config.toml
arch = "mobilenet_v2"
depths = [4, 7, 4]
expansion = 3
beta2 = 0.99
grad_clip = 1.0
lr_schedule = "cosine"
warmup_steps = 1550
weight_decay = 0.09
Rows from block 4 of a small image classifier, named by matrix and row number. Rows with one number belong to one channel. Each number is 500 + 50 x the weight over its row's rms, rounded and kept within 0 to 999. All counts start at 0. Numbers have three digits each.
Before each channel's rows are labels from the 100 images, of 14848, where the channel reaches its highest value: "strongest on" is what is common among them. Only what is clearly more common there than usual is listed. The data: capsule endoscopy frames (Kvasir-Capsule). In brackets: how many of the 100.
# convs0: expand pointwise conv (model.blocks.4.convs.0.weight, 120x40x1x1), inputs 0-39
# convs1: depthwise 3x3 conv, stride 2 (model.blocks.4.convs.1.weight, 120x1x3x3), a 3x3 kernel
# convs2: project pointwise conv (model.blocks.4.convs.2.weight, 64x120x1x1, transposed), outputs 0-63

strongest on: finding: ileocecal valve (26)
convs0.74:523475504566493397477553517466481545550511478441407479531445544438479389402461487536479510478395471517517588441485511467
convs1.74:526586574512562568494516497
convs2.74:507499435607607484537509504524473536534564458547478543598445481457557494528596454540420595523511360511505525533490539443474546580455470424501547497506523516476575516532504494522550423450511447

strongest on: finding: ileocecal valve (31)
convs0.53:566430613464587524463392479499484519547520516538497568529494467641513474451497556479476498523440542489527560538461535540
convs1.53:462475541458469576434477574
convs2.53:482526474511484430433558526456558537524505530586581617456565528483555411535465528498485482517431515617548497434503518466398504548527474482499438457524522550638484495558516484456498423564523489

strongest on: finding: ileocecal valve (29)
convs0.98:503550470524528442483470533504483592560471521470458461490443521314495440402488525466470479406468494481489531433493466500
convs1.98:463425438539523512509564573
convs2.98:397524488434507573539527473570447548521540535425516500519475433501402489416495470478545515591463482448449457461561464458502568506452526548496508401556525519534441540530550638568503497508543421

strongest on: finding: lymphangiectasia (28)
convs0.25:544509538380495482543381513532515519567562454561514539412497460550560528541457490511434451506519522528492616548479556515
convs1.25:528519423538545418542515443
convs2.25:504529518522478510504450560551430450512466502449435452487483512582525419441491375575455472503475547514576496459482510579457551487493452479585479494396450467542546483569587452427575451557430539

strongest on: finding: pylorus (26)
convs0.105:521502551405508487524541498468535468490555444503544546521529533559475475498483545476500417600448470482577572529493669486
convs1.105:513434489544436523586437500
convs2.105:556467521469523489481512468528517470439474457566483513475508541601532479558513455428455458554483525528602451430519577516522484560629471477497544442481492488570513499620503585532521471590472374

strongest on: finding: ileocecal valve (36)
convs0.56:443474526530573581506464477570473408494436464583481472513435541588503551473459477371562481513494502531533541567470447472
convs1.56:480420511430509585481548522
convs2.56:448474474540532487520543588492501527471531546515524530615464591425541536451602535504499505519513446503490403479435500479426499474518538425548463573554487617520583528419522499589568458435493523

strongest on: finding: ileocecal valve (33)
convs0.24:658534627479555488438449506476537576458512530476517492483511522547536473452489464533450488526432456550565536525539567458
convs1.24:495472461516555521534605565
convs2.24:477519487488469412459531464441547558504473498488538541450477575517537410516491526524497529514452555577537454536485610451416495491467458458492466413477487496650530503531549496470399392601481507

strongest on: finding: ileocecal valve (30)
convs0.17:617555618530501483475524500554467613525469484547503519526570536514483521507531505591504509559535545505522560532415580557
convs1.17:503518533526588574515569546
convs2.17:466483652532534549505586538543460500435462625483545493578572521519505451433493583469509447533457519491557481566487566427493444461507463456637507490537519525553539491500547481528491496566542516

strongest on: finding: ileocecal valve (52)
convs0.87:519520487488427440570474576451494551598514503464475543474449427445573442431458603579514496433433494490521577475508494507
convs1.87:483504531513583555531583556
convs2.87:526517507437444551428498487504433533583552547542530560538459449528511439456477494524507556596444496577473393442557501487468526608533607477463462446517551565563491525549518511508461412585449524

strongest on: finding: pylorus (25)
convs0.82:599553549528572541430501472458487579499448486486539493545538490487479409441461535479530466574456480552435488546452562379
convs1.82:459535493512505493417413570
convs2.82:453548510576550490520585627544483491470486487555536541601491449538543530552547552481475399555513469585548528574357554519531505507511498542584462533574475532474536493431484505495533496488478576

strongest on: finding: ileocecal valve (39)
convs0.3:602481618498606543468467496560467502450501514574519505468514482634519537510531483533470493546493492556534514597471567525
convs1.3:497441431449447530501544577
convs2.3:410618468509537537443516606484584557492456598531535554507555543397518475511462545548510537507483406536531511501490510489450502516461503453599436515470539512539591558534531437507509469466587436

strongest on: finding: foreign body (26)
convs0.63:532482526502544523538494499421521513410522497433564525550527526588510441447467444494478481477342460542528395505538515439
convs1.63:552577573499560555488464478
convs2.63:562495519515430466566518463472528551590432436482568571480503503551475431510510498462512501501478572587476398515583489445478560485555535463455458522502466603592469578421523522545421407475530527

strongest on: finding: ileocecal valve (55)
convs0.12:619479609488552484476533470469528602418539542433541495531553555577492490482511438543489499515390469502517469489502565462
convs1.12:545539555539543558530581543
convs2.12:507482524500425466481511428442615533526464436497553548587508546495535436536529551490494475540515533587491418534500579481491464553570508473450435462462574582619499554467498502520400495596494549

strongest on: finding: blood fresh (35)
convs0.13:480543472475484489549561527459525520420478543456607510435484494516487468584554536587562406435424482518480383482479531491
convs1.13:462521549444541578461547561
convs2.13:497470500547505458523473530522506564553519444493494533460538520569473367555499487479472489583490475562546378475534545533485495544606510532533458436461477478665525511580555465522515429583470512