A small image classifier, trained from scratch: 24-pixel images.
Rows from block 2 of a small image classifier, named by matrix and row number. Rows with one number belong to one channel. Each number is 128 + 32 x the weight over its row's rms, rounded and kept within 0 to 255. All counts start at 0. Numbers have three digits each.
Before each channel's rows are labels from the 100 images, of 14848, where the channel reaches its highest value: "top examples" is what is common among them. Only what is clearly more common there than usual is listed. The data: capsule endoscopy frames (Kvasir-Capsule). In brackets: how many of the 100, against the usual share in percent.
# convs0: expand pointwise conv (model.blocks.2.convs.0.weight, 120x40x1x1), inputs 0-39
# convs1: depthwise 3x3 conv (model.blocks.2.convs.1.weight, 120x1x3x3), a 3x3 kernel
# convs2: project pointwise conv (model.blocks.2.convs.2.weight, 40x120x1x1, transposed), outputs 0-39

top examples: finding: pylorus (31 vs 3.4)
convs0.103:132157111038090099137142109128115150098115092105197090132149122146124111179125130132140080195139073126146131147134190100
convs1.103:140137110129167079106167076
convs2.103:166075134186136156164124146129142091111133187130186118152152118127143164102047079128147107134134138127095162144065128083

top examples: finding: blood fresh (28 vs 0.9)
convs0.62:044127099111098106138155138107150110088130082130066121133062129120176134153099119171176052095118141131109097143116126118
convs1.62:090110130079157158083160147
convs2.62:136065167136105091140121175160144117131092125102173094143190142117114120114105109101175114102148164100118117139113020112

top examples: finding: blood fresh (26 vs 0.9)
convs0.117:140121151162129109109126147066131112081122096124068165096109102095149113099084083167124144068040128125186128143128137120
convs1.117:166168181112087098122115109
convs2.117:158106116119156108108170130099116064045174138135108186151089105182127141149095080137110160126116111141102067101123158141

top examples: finding: blood fresh (26 vs 0.9)
convs0.3:166119144098129115154158195111136142140155197105129198120202141137160162123156121154088169132145148120148157138179175154
convs1.3:136163130091090071103158145
convs2.3:114153096083168119108177099154158188109108156103167121171138103139081110149122110154102157111146158194149177150087187143

top examples: finding: blood fresh (27 vs 0.9)
convs0.21:148131139132142042093171157071142143156174137104049150098119123044119132131129130157100126112145078131144098120113148134
convs1.21:158193149151106130107098091
convs2.21:127130116124147197059147100080142124078115145137166160142118084114087075105087067127053126128121112160114135132124170128

top examples: finding: blood fresh (28 vs 0.9)
convs0.10:149096161149145075069132141104123133124163131120069148068103122109151166099088139162112094056078092115185109139128156141
convs1.10:164127087150131193119092140
convs2.10:137169120085113140103145154130102090165148178185164120081159134046148100091122107146171116115104114164121162203128129124

top examples: finding: ileocecal valve (60 vs 8.8)
convs0.43:106122100143136104089153128149170122151177128110087107125091174059107066077112108085095047135124140144093095122126144155
convs1.43:088091089145160151127172158
convs2.43:153068132115152092080092155171094103125124123092100118128142069143086181082150110096123091188139174132131101137101096081

top examples: finding: ileocecal valve (27 vs 8.8)
convs0.8:106141113078119102121109089137150132112148027118087118124075119134152123142099125147153017102103085118115131142136128119
convs1.8:113140164070165125094166142
convs2.8:143047124140117067194133172152150135099152117117125124131151107146152156115119113096219130136137163095112100146141070091

top examples: finding: pylorus (32 vs 3.4)
convs0.81:109103112195136120137188106107137118121141142093104100127059146131136087112164147176196166097089146095113123084110108070
convs1.81:161134150123100088092072101
convs2.81:148161121080094125128156052083142066182202105120110105080114155140140140146172143102139150118116139152092107103129148175

top examples: finding: pylorus (28 vs 3.4)
convs0.35:091150102187118104135159191142164101121147117161068099154067174119134092136168129132177110100130152179096158130100145170
convs1.35:145150104112084085123080089
convs2.35:148109135127093119148114081114098072166215140113086136117083113140095104143108177143098135158077108122081074111142178136

top examples: finding: pylorus (33 vs 3.4)
convs0.49:107115117114048082169176133132140127119096140126074102124071114105129082130130124125145110011124114134144118147142097122
convs1.49:159111109114080173106135179
convs2.49:124111119170144179129099135168145122138047134091182129193202127128124107100091126132092110092138128145144173094095088147

top examples: finding: ileocecal valve (28 vs 8.8)
convs0.30:150101131125162135111040115123104127120164098141111162095145112168127188123059119174054174160126131079110128129146138145
convs1.30:128162093125188088146152101
convs2.30:079161124138119132066088192161121111110092149128142137192092136068119147172110117153106180116188127123168102148161115155

top examples: finding: blood fresh (30 vs 0.9)
convs0.56:143164154142138096125176172046120156121128107139085171110155149064171089094132105162159112104108093114190144132133168146
convs1.56:127146140156157140078083078
convs2.56:131157116112162182067165127106141136092138161123158184141078059105075129118099063085081165123150133125111131148128150123

top examples: finding: ileocecal valve (26 vs 8.8)
convs0.99:134098127096184006116146140106147138125186152097077153140092142086119091145107110134116131115121108174135107109126162105
convs1.99:111207116152101107136108109
convs2.99:120119119151136137162116140048153151071120140163134172125132097152148098147095072141128099169113064100113111108139168047

top examples: finding: blood fresh (35 vs 0.9)
convs0.74:101103114090142134101047066136131091097153074140144139158163150165175193112087117114093114144107115147116075145158154124
convs1.74:149118074174165103135140089
convs2.74:117098166102129116164145145154159093166115144100217135146122143097095169146083101142152175115188145108114151145140050146