config.yaml
model: "image classifier"
horizontal_flip: true
arch: "mobilenet_v2"
kernel_size: 3
loss: "cross_entropy"
beta1: 0.9
beta2: 0.99
Rows from block 10 of a small image classifier, named by matrix and row number. Rows with one number belong to one channel. Each number is 500 + 40 x the weight over its row's rms, rounded and kept within 0 to 999. All counts start at 0. Numbers have three digits each. After the name is the row's rms in percent of the matrix's.
Before each channel's rows are labels from the 100 images, of 14848, where the channel reaches its highest value: "place" is the part of the image that holds the peak. Only what is clearly more common there than usual is listed. The data: capsule endoscopy frames (Kvasir-Capsule).
# convs0: expand pointwise conv (model.blocks.10.convs.0.weight, 192x64x1x1), inputs 0-63
# convs1: depthwise 3x3 conv (model.blocks.10.convs.1.weight, 192x1x3x3), a 3x3 kernel
# convs2: project pointwise conv (model.blocks.10.convs.2.weight, 64x192x1x1, transposed), outputs 0-63

place: top centre; bottom right
convs0.188 099:521554492442470518430481469501616504503449472459461488466472520451452516479486540543514502440488561505487490542514578496488465442457538580542428493502473501470524485522507440459401503505528517
convs1.188 107:504528448543499441486443546
convs2.188 087:524548533481483483539593471520545508505467469523554529577475490545506454508503536523451558545439433529490439578478517472486510512456500542585444487475512581444537471493495480454504501501476422

place: bottom left; middle left
convs0.35 098:517479551547455468529487488470478527503476479510500472452518474497574446577492534517501546474532369581489538537478534501487446458485470482587533507478468425552488475515540414515454495511509496
convs1.35 117:509512453535499426485460441
convs2.35 076:467509451513555574480543533365464489486457506535501462495501539498545492541521572498513519476534517439448503468539459479492482505541489569489517502513499531548438401515524533477581440496486475

place: bottom right; bottom left
convs0.185 101:473502514479503477555540460458553557534470508511515526434527512519475471488513508532548522447488509545514478491511536450458507396428467431525493434485511552603520547483518537518391465492499459
convs1.185 120:521442510484472504459453425
convs2.185 080:441519495508448509458472526525501411530440380521498522460553484470452505482551573552493543456509459491472473476435527533496428487395547521514515514511535452529560496498499506534475477516470511

place: top centre
convs0.50 103:498548506541550500518529477594485513516531532443511471518516470567428465466516442471483504538485411497498517544450518414456448530472452563509503503573492461471511480551585517482493467519560466
convs1.50 103:471472456528455552528434518
convs2.50 093:521491495497506518506502455491468472571522494551466456481430493491550401501483504561590447506516535479472465539543448463466525488496492512507458428538542459375502545427516522483506509562505504

place: bottom centre
convs0.20 102:505528490496477449483445559470476531457528551403517489555493523410459427523491490486469534523535507480407552503563469465539498509475418449457540517543505486479509479482521469549516542439547454
convs1.20 089:570555564488515495465473492
convs2.20 085:504495501545488499515509399486498463521540569558522474466403448445490423546510508530562502517516447560444498531497461478481545488516430597512443473501557462419512505510497514522524497524490493

place: middle left; bottom right
convs0.15 100:506534517609504485605489527552490487479559489476532473517504480476518573521470488438509451486528399515507529519495513536487473537537531561575503559498473463471470511573553439458460512471529483
convs1.15 092:452499580507554504493526456
convs2.15 096:505454545493507485500480511551477568454519558509476559527466570470537501415455533515553525548449538499533523461556517409557449479515473506530509508555470513485451455467551547447481561512528569

place: bottom right
convs0.151 099:499469424458441544491466490522510511458426519456530443467506518439493508473441504502486450496511567427465490427520456551575490545549517453481486456431556559502504511501497523511586524507514556
convs1.151 102:500553498554456542475437482
convs2.151 088:578491545462469459535435464483540572520485432449493487484547539508508536464544515523524566490489496484494469545439487531599459534418604501522488520561487540526473540498496481482485445524528476

place: bottom right
convs0.28 101:508512469544578449547495480556513482463470466523515512505487525516531442542502502458464548547537427481526497461488492536473513595547523419510520609479489546475534453507507484565576452538490456
convs1.28 094:463456461528499469578493458
convs2.28 105:546562499460541447542462458527533517494505525495417507500511483600495527428469456527493479445513534508546525530467509431533524449548468514498538475520538432512544463424534458512522501395491530

place: bottom left
convs0.159 105:508517507470463463506521488514545598520495504455573466442540503508500488556426545522562498465489543535500485486513576526565522474488519490526477457498480527541538527546533428526373514474566468
convs1.159 105:485462534428507546442476520
convs2.159 101:593555551534482453535493511496510518509572520501513467563507528518485431507522542485476470518498438565519409512496529517451590510505502471487441428455540463441457469475524443508497532560465470

place: top left
convs0.33 106:481452556548502558552519505484520465471517447528484552532448382470519559451536570544554471513514520519503451488426513518451487485493520525531470525516496478472566500455437532497508505524451597
convs1.33 115:532426506470518448503447465
convs2.33 102:510509509502493439448478543442529524447471517415583470519494463541483462478588528527544475470519551445556510489546440481565526567508470505454545500503474459496505414485523498452567486500538546

place: middle left
convs0.163 106:468442452530477514500530515448512453532533476567461510542464511424488515453563537455516461579508488515522469479422509601440507511538494465505455504530451497512495563506510499505496441488427591
convs1.163 099:483475530454578471491527447
convs2.163 112:421468541463519492486522471498449493555524475517466506555506529476554488493388550522524564505576494495507544422439507500474489389549451470563488506500529514450529473454519544508498487478466458

place: bottom centre
convs0.36 102:508545472545571502432513534592495527469505494492514519505460462444486572493486458500526496479527500441515640496450547489508483557451516515534487486499548494382532447523461496473520505490513488
convs1.36 103:554439467530432523514481502
convs2.36 075:486462515529480467475481472557527533504524509452506561499560474573520532476462518401455404455574492527572481476476508451503536432524446491488482499493474468481473552411485517497512557447530542

place: bottom centre; centre
convs0.31 102:555445511520428447456512555453455493469520476438520508505481529520545516569499430489489467466518527496487611579476492494571413473531503525509531532503525508486421473494498466497477561435466494
convs1.31 094:538538552450442448494488495
convs2.31 109:442576443488508520442552555460480492506499477518524467502457463516527479556469537586541516502511474457468456432508556507462539474528450555501553406466529520439494482517479561504419511482549474

place: middle left; bottom right
convs0.46 102:492546465488549558463485457503483537546498551442464514514476478473421440471494478487521546538470456502451544549604469404470509514444525535498523451513594544490468502550538481449464486508532496
convs1.46 094:474583495468504465466482445
convs2.46 115:543492443536487505488496535461461595502557489481558493527552571534515528544546452496519481504433481468567534534524522508518556568548499510522493452477471554519408454577484463498565485488505449

place: bottom right; bottom left
convs0.45 102:520555437462476484513547549455495529507528535504528511479503522489458418494489573491518544571474514509543459473511525484455427500523500466531449470513440554570525518512594470535416425540543505
convs1.45 106:481548455508530441516436470
convs2.45 115:528475526504498538549542440452487529486501527515526548602473542481502451530508518505529495530447509513476459537484538510511458550471527507564450436546413569441464547530456498523479490587527423